{
  "model": "image diffusion model",
  "dataset": "capsule endoscopy frames (Kvasir-Capsule)",
  "train_examples": 42238,
  "horizontal_flip": true,
  "head_dim": 64,
  "patch_size": [2, 2],
  "adamw_lr_other_params": 0.0014,
  "cautious_weight_decay": true,
  "adamw_weight_decay_other_params": 0.01
}
Rows from block 5 of a small image diffusion model, named by matrix and row number. Rows with one number belong to one neuron. Each number is 500 + 25 x the weight over its row's rms, rounded and kept within 0 to 999. All counts start at 0. Numbers have three digits each.
After each neuron's rows are labels from the 100 images, of 14976 (inputs lightly noised), where the neuron reaches its highest value: "colour at peak" is the nearest of a few named colours to the mean colour under the peak. Only what is clearly more common there than usual is listed. The data: capsule endoscopy frames (Kvasir-Capsule).
# fc1: MLP up (model.blocks.5.mlp.fc1.weight, 576x192), inputs 96-191
# fc2: MLP down (model.blocks.5.mlp.fc2.weight, 192x576, transposed), outputs 96-191

fc1.95:503456545537515474507472537482520509478520506553507486479499474535500515513465461481513529496476485497491482466506461488502498496504518495507561542491558469486488506493447537503500510551545473469465488498516489512443484480503496493526497522495516498552468485518511540504532514517478489446
fc2.95:536487488503476551502499547498519519488495490519472493511470477475493490522507514504464520502482502507551488451485487524523510491539520499480517498569501508487501496466519517498481513511461511461489509538561479512518473529486453483520535527502461514533512501500509561514531476503514519513
colour at peak: red

fc1.499:497498463484530508507494467492492480495494500496537486481472478478495471495496513504495515502446489511461496514514507533535502506522461490508445484537496438518420499509531499504550473422519542507511467502502513512514503497506440547465507497509491525500456490519541500469507533476507491499
fc2.499:472508475469536479477531517518505442475462515503499504505508496501544518483530534551518521518527479516476457534463455514490494526494486501497509482475472475476508457505510540514502517498496473521536494478465480500550523433488510494525493485490524495461499506509502463507517518450475512498
colour at peak: black

fc1.149:494520526504519506539470506459497513523531502491518477488498556451493488458502520501467500483542492502475503494463536476569493526513486502499509471525497535502494517495472523476512518527491429526488510511512492513528494502457501465469498498496563484505560507476503493472501491500498501511
fc2.149:503473471483533463495490505531483536490472473532443502483495499529510525492520544501490494451471477484477490482514494479524494491478482481496519522463481481470472527552502504469508526486486501510488494501511490516504457495485500491487464524504487499485517500439500502506455471518509483500
colour at peak: grey

fc1.102:481498495482484477475496519487491555478476487503476510527526476482499500522514497516498489502507496483518537525465448495489505525523501492530459501526512490474509551539504531499449475494457509519450496479494534504526471496513531501479509466498528475518510502493499490486470498500505495540
fc2.102:477495522464470481496505486463467515486509509550488494539478480483475482482488509545516513495486500468463470500512481523488522513494564504497489509534475459520531510461482499499525479516450468511520512538484497437456471493447451488521486533497475502494466483494494530489493516508475504464
colour at peak: black

fc1.17:491433485456508522476495524462498532515483462500476518501536459553469483465502525481486501458492483449473512477496499480503500463509473494506516493467504527470500508522471534484510483442490465460467488511531482493480533484537528498535507501464491458451484451482482473483512487524483453475
fc2.17:512508462506493481529525491514459573536500464514539455506523478450537502529447489492453529498518477491482494528538468458511517496474481470522490496491507496516532490517489515504528494483472489488458521475520492478519503503538494526500527469531538484489496534513482501483519529476571476495
colour at peak: grey

fc1.117:500506485500505475486499484540515495513455467504477508514499494497453499494495472570506483485474497515479471521491496505487506496483475486520484501489499512516525499492508511482470522520486490487478496483484456523482485503486498502452480468489497516534533496484485454484529540510503505503
fc2.117:522500529510500513493496503490515472484507516495490504490481522519521509486564484493465491540528543496474457461521523509510410538478540508503476515565469489519497500462472518505473466516558499539511541483480493479445460521524554491497455528493495506505466519507495489510530488473501495484
colour at peak: yellow

fc1.121:516513536531487522479483482455513516562457503522521495514509494477492485524559487557534478521545509460490520560471478502499505467544510504507494526504454504467525494447533484505480542492414541530512503513479502434519508501509464536515481483504499476480508533561523515474470481526494475527
fc2.121:522501492531497486488550503474558514490465495472500514558493530512465484502461485443500506472492513510480457538514498497491484521522452498496482483498468495494492504483494542452512546494498534499489471507488496491515503489511521535499480528526493485492504518528504468502538482492536525530
colour at peak: pink

fc1.384:499510500521525512456481489478533544518527506535510498512492510511492516478504492559487504472473507530482493528534463495462509486495501486489509510467503503549501496550487500485479488485520511510472441507497494502547499519547533459510514482506524476498521488499519505502514529501514524494
fc2.384:516554444477481506501493459526484488514489483502526500557513503504501492478481476534510518495497500504530538479493507493494498504488500491500482528516511480521554510486449516479486545498487516500465516504473516483498483558495495490482449507499481507493519519491472534472476502482508521481
colour at peak: black

fc1.360:498553450474514465488454510512515458501492519516410514506525477492457511479506465517515519463449495511471474515518536497510500493469482506515523515506498449514534516455499501500479491500519508479484522469472526491533508500510492497536527512494531494455539473502483468526476518440506510494
fc2.360:510580535452482510524564464478503526514507515515526514505480520490511533479483481556528484526544506516510531527482498511503475533511509512489483549461456499510459510495427502499514460501456498503476510490500504485520507491531461527509484509499486515531473489493495484488495482514451499462
colour at peak: orange

fc1.471:467507477474512512485499506486521468488464460450471512488487540511485516506490474525515495538515534475502530540517471501534496490523483479503482474468494498495474479533517517511508467455471500514428534496498509458512513526472507488526478453487518451501480510469494434476452477499485496530
fc2.471:488526538532496487486508475472476520518479559534487491524504541503499463480488512498514490497458480483498469518509530489470534519511534509535445488478515483493524501499448447470471478474504488490481504509542518477538523504497487513484541492487480517538466529494486519468476494501461500572
colour at peak: orange

fc1.216:469479485513488495495488510466481491475473510490515530481516517545490531550511490478519492506506483459496515500477531511495501542479492503466478483513512531505527512512464465430497505472505543493504470502497527407498510502494434482514496460505526497509553508507483514520514507517503441461
fc2.216:528520468462566538525484493487525517483493431535466522550481555496485480546492500499498537492483475475491544520477480452459534536492515497523471494511485525477487459498520490524496513518523495498532483493530482496506470492477541501485495540505513521491454506528478490477502502582505486495
colour at peak: black

fc1.519:524512547468472513511449451497471488502488506545448463495520481500470505487484511506512467462501487521490533490502514463522507526554489503485495509519520527481503479497530530496517486528545484476495497502493528460472487507539506516490499532484493489510471506552486424465502515474475477503
fc2.519:508517513494490516492497522522511456474524487502508525465479476477502489469471510492461504524505502478492499538496487547484528485508497487512526488505476470509454460533497578511529491545493480482498506518519495497471526490498477549504474535513509509492525531491494499478476505464488475471
colour at peak: black

fc1.177:556504504478473520512494523485526506493458474501519521493516479543515473486466512471503550486513425498511524511509510483468495500481504491531498524490488515491503499488480499494511548471495506472470538515520522446490511551497495479524497493424546483521464491526520508462517507488492506497
fc2.177:430508497471492486523456494478487493487500495489494468496491557519502496506475516467477462486516456480510555500492461515500553489497507471466477504489502509496510536520529512536511505494498504496469516514520522471489537494505502482483466489505504515500447525492496477491487504545489466530
colour at peak: black

fc1.448:544494502509521481500513503469515483491506497497550445481477525525505527499491507513513498499523442501474494557489518512501494508485501512520519526499477494514504548518474536540558511483508466477503466469497501508500514513497433463520531506528508504503530489495489491523482503489513516515
fc2.448:485555481477497462509478495525533483510530539495503510510495478497505529523488529504540535522460579498516512520448508436498464472515492489452472469532494501503524547493497506515470513549489509464497504483486524492510498459483433482511505473490505494506560478470506512533500512497488493520
colour at peak: black

fc1.87:490492503451520509499476449527503510519503510517522510466553522471494477525522491497502514490488488519515526506489487501502507500509482487503492503498498471483511514509546554483494488482456476520477513516439488510508543504487488548496529454481473482487515528506514524520495504554528503491
fc2.87:498529528479521530501515505497491500477471503494558489527478475502550490435520545508443509474477519550462501519515500463491489482493495509504503522495499497528503486461456468531520477537477476508430486495521499502501496497515514506499562505514516472478543572490501536540479502517456471463
colour at peak: pink

fc1.122:503506503459489478511505516550553478530516446496506498512495528513505524507512503517470507475462477501510494488544464491505503457506529511485511503473523506458517526518475497476468486523517531509481470511493512491500504530469520487482483482487544464487478513493437535514521486509481448453
fc2.122:509527464546502496523532499492469467467546485467488502526512502453503468510515465481486512518567537533486540501516492505485477474532475511492471529521449516531522490489448499491544493502489463495518500504514526524506481455485503514511525493505523496510459474469499491478490518490527469497
colour at peak: pink

fc1.9:513502526501488544534493484511496530526524465471510520494516516520461447472516487551528503492515489517510456474473495491465502504536455527491477421507500473474479523543495543506507521453481501498499600475503496557529462520514476512482497509480501513512489510493478529534497491511493499515
fc2.9:484542509500515497536536459507548483528501500521518487486497455491499504498491508449532452490473502531495472491513524463565451513502508493488521512489497471488499524529521461478458498472490522509511470478480433508519559504516495539525522491523467533492533489455487513538458510526495463518
colour at peak: pink

fc1.393:491515450487474458507470482507485502459513532521471514500485515480518540475516513493492503434486488517503502518531524491464504520523474512508500531514482508503526503522502531463555509507540441458521498458480530472496506532512486500500545491509518449491511539487508534497468442522477508507
fc2.393:522459480525493492534477506511531496494517505513493508541482482492515536465510528452491492507553476460532511526538481511510502461481522501524505504496507513506491518492498473457504511472487516458516470524495500533490477521511496445494529533519443507519527463477515517488458526493511526546
colour at peak: pink; grey

fc1.532:457450507483479490504497486525502471497539519481492503470461504512520501461478499462518512476489508551472511502487504497509506503523556475540502457481518530528479518511508492489479496445476474515466470507531485510557485439495469485512544491500508455450515530476521513514460513513513497511
fc2.532:501467512490503492505519482479519510475481484561483500519491508483529481525520441513459512537457513505490489503481485505553451519485480511496489515514507511487524512482494520510521483475443530500467518411508555509505508516559506559513506509498474482485524495509492515516516533539499513472
colour at peak: pink

fc1.494:533515463525459448503526510517477445491469528489536487502501479494502530531524482555500484490512505505539520493432502489491500489460473502482501501520514508514516510537499539502494464492451488507495491475497499469495489490520521505537462481495490494499500501518526475492524481490490489490
fc2.494:480490500514530505485511538525478461512466474525541525513481495492490510523526496460525504486475496491490518511437505478485470475430521525546527472440468476482511482513504529508473467457477539477518501483488504478488519494503510499504500522507488509495512472555527527470532534495485474498
colour at peak: pink

fc1.491:492494515510471496497502469467490532500476498535521496526464500524490504490479517517492484488522513519502494495525464508516497517488428494493503507515540471540499520488488480512469471494475471521498484467485501498517511508536522530489525471491480478471501519443535472554500506525492471497
fc2.491:485475529512509493468491523461524493534518476510494527533526505489505492503503496497485515485501508539496465506546526515501505447525513520497495522494472475478473510542537523529515532531443489451511517544478460490472497525494514480525500555502513522487483564468500482480502515465500502486
colour at peak: grey

fc1.326:503474504520475494496487546490504496486525469497493496508475539513469534499496521480499496478494496517463505495468501488513501539528455489478464418498497480523450474514496522489533455506488468539505560467512496535503469524525491507466514469509496537508498526475488467526496448508471502502
fc2.326:501490505515522488494519484500495472539508463508473494550493508523490510526533483530510502493504503496459537475512474500516545505516492470485482472507495497499543519499512465535502500492476480427527519533505514482523464484447494493594539512498458510470518493487493543504516477481521535478
colour at peak: pink; grey

fc1.283:505516510493510454513527520474500488445516495507509502474503538497477480486520481503522483494488500498544511507471525504509505498543459489473504483499498560450513484509490513476471521496513525512580505495520514524481461472495469453468498523489511512481478550540505488533504527539478490525
fc2.283:499466447494545530514495460509516538481448479438479515517492471524505452438506502499525503492542535508506514510476475506480463536470448527530494487499474551544490498555488489472440538507503486511530472463492480520474532501495504543489504484505497534466478467486488464453484518472525493498
colour at peak: pink; grey

fc1.370:495468522505525484511505535543517540501474487475490457479494510480508489502491461508494544491524499472498486492467530518508493479532509473486506467485538482505529501486477511441505463454486478502479548506511492582509477521493478534496519428484507513479506528505501517513473510496475497524
fc2.370:526508517509492529539494522456475511443512470523476508488489486478514500522469474518480465480469540522472469497487529507522496518505540508516523495514503499509475500485501476520502475491523483493475506495499480489488513528490434510500500450534526517525487481484502508484501474527520476564
colour at peak: pink

fc1.248:510466505497465513495513549491530479489486493469489520495499528469495478485513480520506520515526506472509495514485533509442497488503435503497484457486508538513471490484485495459506537488484495540474535469493497483526471471540480538422471472499504525477532484478493454508502476495467485535
fc2.248:517539521497534520515491533491515511497487519526537517514508462500487528463501490532454477513538486513495492486505508494504469512549538490494503449452481454472521485469464524511521549504522447450474494476521478473506518492532481539503528508506485526489494464490495547475549529516495497495
colour at peak: pink

fc1.106:474494470476535490502490483521469509522520493453489535510477510516467496488483471478463522501531476465471519520528511507568494517431533517534515517488526515510477511534510520457476487512488493543516512509538497528504504527494505516498520475512457498487467494481500537507492494479508531540
fc2.106:505482573498501478493501482489504507483522484506489481490504528494556504455472526499509499481534484495512515553509512496528476433495507506495535483467464500490534485453530498504494469514466519523473488511466509542504474494498506498512471486490451488510438483532517479482540519501526498542
colour at peak: orange

fc1.250:515473473521491509470505495503485485496509493515496492518509525450528518524480490511490490513506490436487541507550499473433512523537519486472481525479489502540465436529494471501472510466514499508536464487464483517500524515510501510471520484497580497476491471472479452451479513504482516515
fc2.250:514472480500475489491426534492520511469480488516483486462491494477521491526478488514528489516478497514492451482510494487526539491563479494463481511475465451510487505459523532528524459507528548515470486480452503463529489523499507507534495479504514473505470471514489537492428517495495519497
colour at peak: black

fc1.411:363494464503480487497514482507551485480501481523516499490489485436492496483493471517475475460498455485487489541496485476530500487506505555459476494513517520488509530489495448474506484511499471515517487501483488446516544525524484481495480526500521485509454500520502510493502493521522510507
fc2.411:530517488485504525558447491479507537501516473483515500491490525493490487550476470510470520488495465501491525505463454496463545524500499506541482512533525540502536481497534554499492504514494522530478503495499526492504455472515523449522486521474469499513461493490499450510503492533484535519
colour at peak: black

fc1.433:502525511523493494533521489506520489508469471469495484500474522417528499504506454497497547449506494524515472457484508510555514512488526472484496545494518461472578461454509519541497446492500502538503502541489491504513496486500488515492488493465523479475478521464517541532462491496490515510
fc2.433:496507553498487526510475513514513508497535479471510500488529510493550498555525436501483486520504508470551515482487506480477505495491523492482519455524503489504438502443482500558449481500527500559508491454517508498484511521537464518539496509511488499499537546479492513504498525539503545475
colour at peak: pink

fc1.346:477529491490475507455521458474532464555486425503480508494499478516497521526500470485467513517566533500557481558508488519501496469484496498485526517497526492522473484494493496473521497513494464485526504510521519488447487479489486495517458481518535489520514527466536556513522541504546494466
fc2.346:506459460523473510487505515508466496462478463488490489491494496457495515498474507487506502510471489509504483547513528448479475485489524492461523509504514496466527509501523475517504449509477504498496520478546519518559493489506518491463477540492522483497513504456498466500523525494473524453
colour at peak: red

fc1.166:493513498493530466524517500461469495493510481491506538496465495528476515507513478511528559489509506480488498496510499499522510513487481521525495446540504470450514446489481459528479473505443482503535485495502492469544511564463469465495527469485478533524547464511515531468503508533491476535
fc2.166:507502498486525536507492535503545455511517529469465536471548546495493535492476552493501497482483489499449482502511452497513484502469519526514495510452497520565506510476502492509529523483509497492511514530491501533485518542467469499514549483491508504494489498462500546514532471511492492518
colour at peak: black

fc1.481:541500488505487486526512475487520513503496502471461491481510481508487521528520479493528460482485511493489528522479484505523503530543502500454502487500509492468559495503500525516465551528532505512505452497469525494511498508551482492509533519501494476511510519514486493497505509487506473486
fc2.481:570511516530496493495522479486486482493506512526477475495486508504489488506521513497486528493529455481493460527516500549520506468506484477543494513502510506504460433535462528527483478473532490513489485526452498525496458500466486508449514541510497539485513494514504508488525505483534500477
colour at peak: orange

fc1.132:443487489478513496494500517481528495499467510545518471490499478503502526578496519508443457507511458505515529495482512527499505505491498508507509490504456474462497499504486523533475497481540491472502497484510505445492528486533480505490458513573545499480495514504494472499523537478510488508
fc2.132:488505526459476507515520522473480517507501493510496495509511480497489503506549509482450567493495485472520496495462447496552497499500487533500478507520486497510543524507565521515454477523555504520491482454527532487499502507493552466470464517477458499493494481513513463482484501506458507505
colour at peak: black

fc1.394:479499497510466502460515501461523491531504499483539571473494490510511503488497500514523493532506503482480536537482490501505491511532502521462468515494492507500493530517478493498451515525470477495535555444464499494508475504442498507483518508504512494530490507560509449484471521498505525478
fc2.394:494517469513453513498512520497454506544524509497526470502508471507495520457491503457495514503479526494509456487469469495500502531499459511496453499496502453526499529531475541489468495519493521513469491557479485538494440556499489550504514536502490509445508502509488480503465472487515500471
colour at peak: pink

fc1.303:499461500508515454519457493494514495517473494516472512532496495512511532530495512465503517500491517508496469487492517484542509501543512524550488501522490515456491502545493503486459481494504513532487469506492509494532526545508550464512494467482503454488503515473498525527526514504489497523
fc2.303:482494510519531490514525479498479456504478525487477509502510466530475512526510508525519519530494493522502474496496522519550468475498516476496529482494493524538472508501498461483456503476487487538497490481513479477534455497547449445508488499502456516477508485534486513487542561496510495486
colour at peak: yellow; pink

fc1.25:490463496481470518514536487447512535450522493538475476488482506470531510477500524501479513472460501516474504484534513505489503436464455478499486527506507470495484509518482501525508491537512515487483474515443510516483500527499480494522534500493577492505495465514482470454455502508491461490
fc2.25:516500496526468489542519520473480532466453509527466522498506471525493501485524533484496503463532491511448533505525476519515484515494481499507532498540478507498521504473492483548493486549502480521507508524501438483582508480498489548484535523489460518504525494533519503544451511501506481499
colour at peak: pink

fc1.333:505477501478514500470476493440492498485489495487482490476468490473556482458518514500481486486474508484499523470505477519516490528500501504468466497496479492493476501514468578488481529481482491468504518465508475491517477519525504488489479574497513535485479521505488499507485505517507484486
fc2.333:502471489472474521474497533509537486488535473513524477491527506506467468470500525494465484513480516521487514500562502484495535475515488505482478482482508525484529503529458454520549552515448515443526518462535523444515498489500533509520526557509493490471519493518495538480480513503493469483
colour at peak: grey

fc1.498:506495496481470540490486501488489498513505519579507544503475483491543523477488513476500487468488511539482512500487516505514500493530514513490541546525512498561532496489478486449524485529462513499501483495465485491474492478504525513565552482486482528536534481485498507485476530504497474510
fc2.498:504510480530515507526465460515500506528440515489487543478507500444453529484442453497511484485480503539508470485495518479519470533487475504508503488513488477493456529490503474469523544524509491532476481497521494477510518495489481534467513470511472551496499500503501521505510478508517504531
colour at peak: orange

fc1.440:513510513436483506545477528515502526486522495528464488531485485522502489509467480465477492491540452519481484442494490478523497481500529487529457449514505523470555463489485434509512503518499480534502486443490510477464501512507514460464489479472467521475492506516489511469449499475526491483
fc2.440:509468519537494472482549543519506496460516519512554507477492482488480567524471501518477498512489490501511484457495474507512507498461519513486485495433496452537464491521481498518473476522497497506484506504474486511511492526483534485523516511465481499474501561543488497465493505521515505470
colour at peak: grey

fc1.105:520497486430479529525483518473465501482488520572515491508489484518517508571501504547530490470462490480518462458485496492522501542488505524499535501494499514514475493543489462469505505533501488500549482513475502494518524529532491512521506506492517501500489489490497464481541530473491517497
fc2.105:531536451499514467494484543506474511519528507503512510479509511498515534500514489492501514537501512527467479480522503507486491441504493499489519518508472470475538478464493514549500467478510489483540529514505502471480488498506507482501527509518468480536531531448502499484478474470504464497
colour at peak: black

fc1.101:496513493492506525488500553491479497463499484485508535460513510480500483509531516502466485475536465504525517509514464516541507526512469466463525476444514487521535462440471530469507496545510524516501508436534466548516517531544458534497513497482486521500513536527487509530482509486467461549
fc2.101:512511455499482469498479479495517495479474441529478471500455527512523507490522510464531519462464494512472571504514542511494515500449520498460484512518496499463504498452497537517546481511478484484516484543535494497522466555525491490563515533479488519529522461530503483474511487490540505539
colour at peak: grey

fc1.525:550487494523553459481500471529539491518517479482522580506541498525471468472509488517492521497504550499507481521497522492565501494507559482517502520490491516534507448472488471529489465508516485523500499499532499536496500528500554521487514544468524512501503489517517525472502477524560516482
fc2.525:426518505472472528526465486524464519553499510495493534514516519488469504532495489506451495514515492505517534487477469480470547492496472473432480506491501520509541509492536523528453493525503493490503474526491512510473536545503496494510499479526488481530480462463497490493507483560509581505
colour at peak: black

fc1.30:504510437478463496489489544527514541479502544475498491466482541473543499479466482515543471496516490488549519510494487502443497526463502522465500506462505462560501478511535495474518461469517471503477512503503516489492475510465469477499506522529512490434512484504521520509443504511545447489
fc2.30:524498461553539549493488517509517474463521470513499484487509455476500457487520469526560493518465510527508500460515538481461518549496480491520510474479493511495456505453498484553486458476516529508498507491506491482500473510504524532541526535499476503533522493481500502468521479490468470476
colour at peak: pink

fc1.271:480500506512505479546509479538518473463482455513519491470519516509487514511485526504497482535480492453497457483502543498477503515486502547487521492522495501520488503515461536486454502451504513457509484448540528475478516521484489496494504489498473499505489539467492514491503505543518471496
fc2.271:515486462503492469533510517468506519451519484506513487490482553494505476474494548490509540530529551485475465517496475480459473499449537532487500485443550507510510553536527493488500486505543492480484467529470502456505503498483520476492490515499510528487486510449505498507489490498545494509
colour at peak: pink

fc1.229:462504472515526514455510525528495533474515496489525460508518507474509515478506504506501487475495504492518484525497517545505503527493519558547490491505475490514484525487495519491514525513484497494545490526544507530506477515506470490520476495437522502487503502528490480505518541530506490505
fc2.229:554503468459502465549463495482485538487486522508533459490522478484502468536490515520459541483516454484524472481501451509484559472531502459532458498484488526495524481498510507540516512504523535511481484522516522548500478494494482500521465531553456513496438526518503515474496485559465487529
colour at peak: grey

fc1.23:486508502511507485479471496550542487473494477460473474546471503490524529475532473508521509504510476499496533490474499472482504471487468474537510512495529545499486466530506507476504491498491421538474473471467459469514497505483499457494515500495513511509514490497483568458490524503497466517
fc2.23:515527462495515535481558497539480513517477504536491482506493487514490501540546522543502503481512522507495489454510507513474475513502512485486538471484513488529535500509516503477510477468489534495465511481542499468515513506488496455506522489492501468497562495479514499457526514507466513444
colour at peak: yellow

fc1.48:514507497511478523513530485492540522518458452521474514496471518476483527536513522536505508489506473497517512489514526530521507496504507477497530473505506517421515405499472504497493495506501494507552481505482514499521477568495471528496449499500509527498475492485487536501474512510501505541
fc2.48:521585501488536495484509545572498537490528550443481492476517482491525530467477467469527465496516419527512478486492493500497474542559497494515535548493504500523502489550466480469487504446518481490512480544515519497470493532524523497504448473482514492515522547514499532508487527507500498490
colour at peak: black; grey

fc1.502:500509500504506499478528493483504466515512524505541526499477491497455515507521503555458479515513521546536497542501482495510512534462513515484532490491499525500505501487525478473476483503497481450468504510451493466551505515496519481464531471516538460479506524531498501485487489519505490508
fc2.502:507473530502495467539529554503492498480507481509559505512486511479500508524537503458489506460489495496486496537534466510508492494479511501504541530497522499495495495513482545534493488542498565529520494540497504501501474511524479498489501486481521515495548499529500524482428562570511480516
colour at peak: orange

fc1.236:508496488484471460513512509539491580502521557527476509493492524470497496473496523451468517441533489546471504467523473507495499528526519489500591501533519527524492475475520513452520488519523493523461509511483510508457501527505514515564496490504511464498522495494495502526514552497511473493
fc2.236:505533500498533487541476465452500477451505521506484522517537528478518465511532507499549501501460469529507504489572505512492507462538535490515473517475498470499452515504451461459491505506419515513552514498508521489493507466489466522479497509511466529507491462541510525545496469501536533552
colour at peak: grey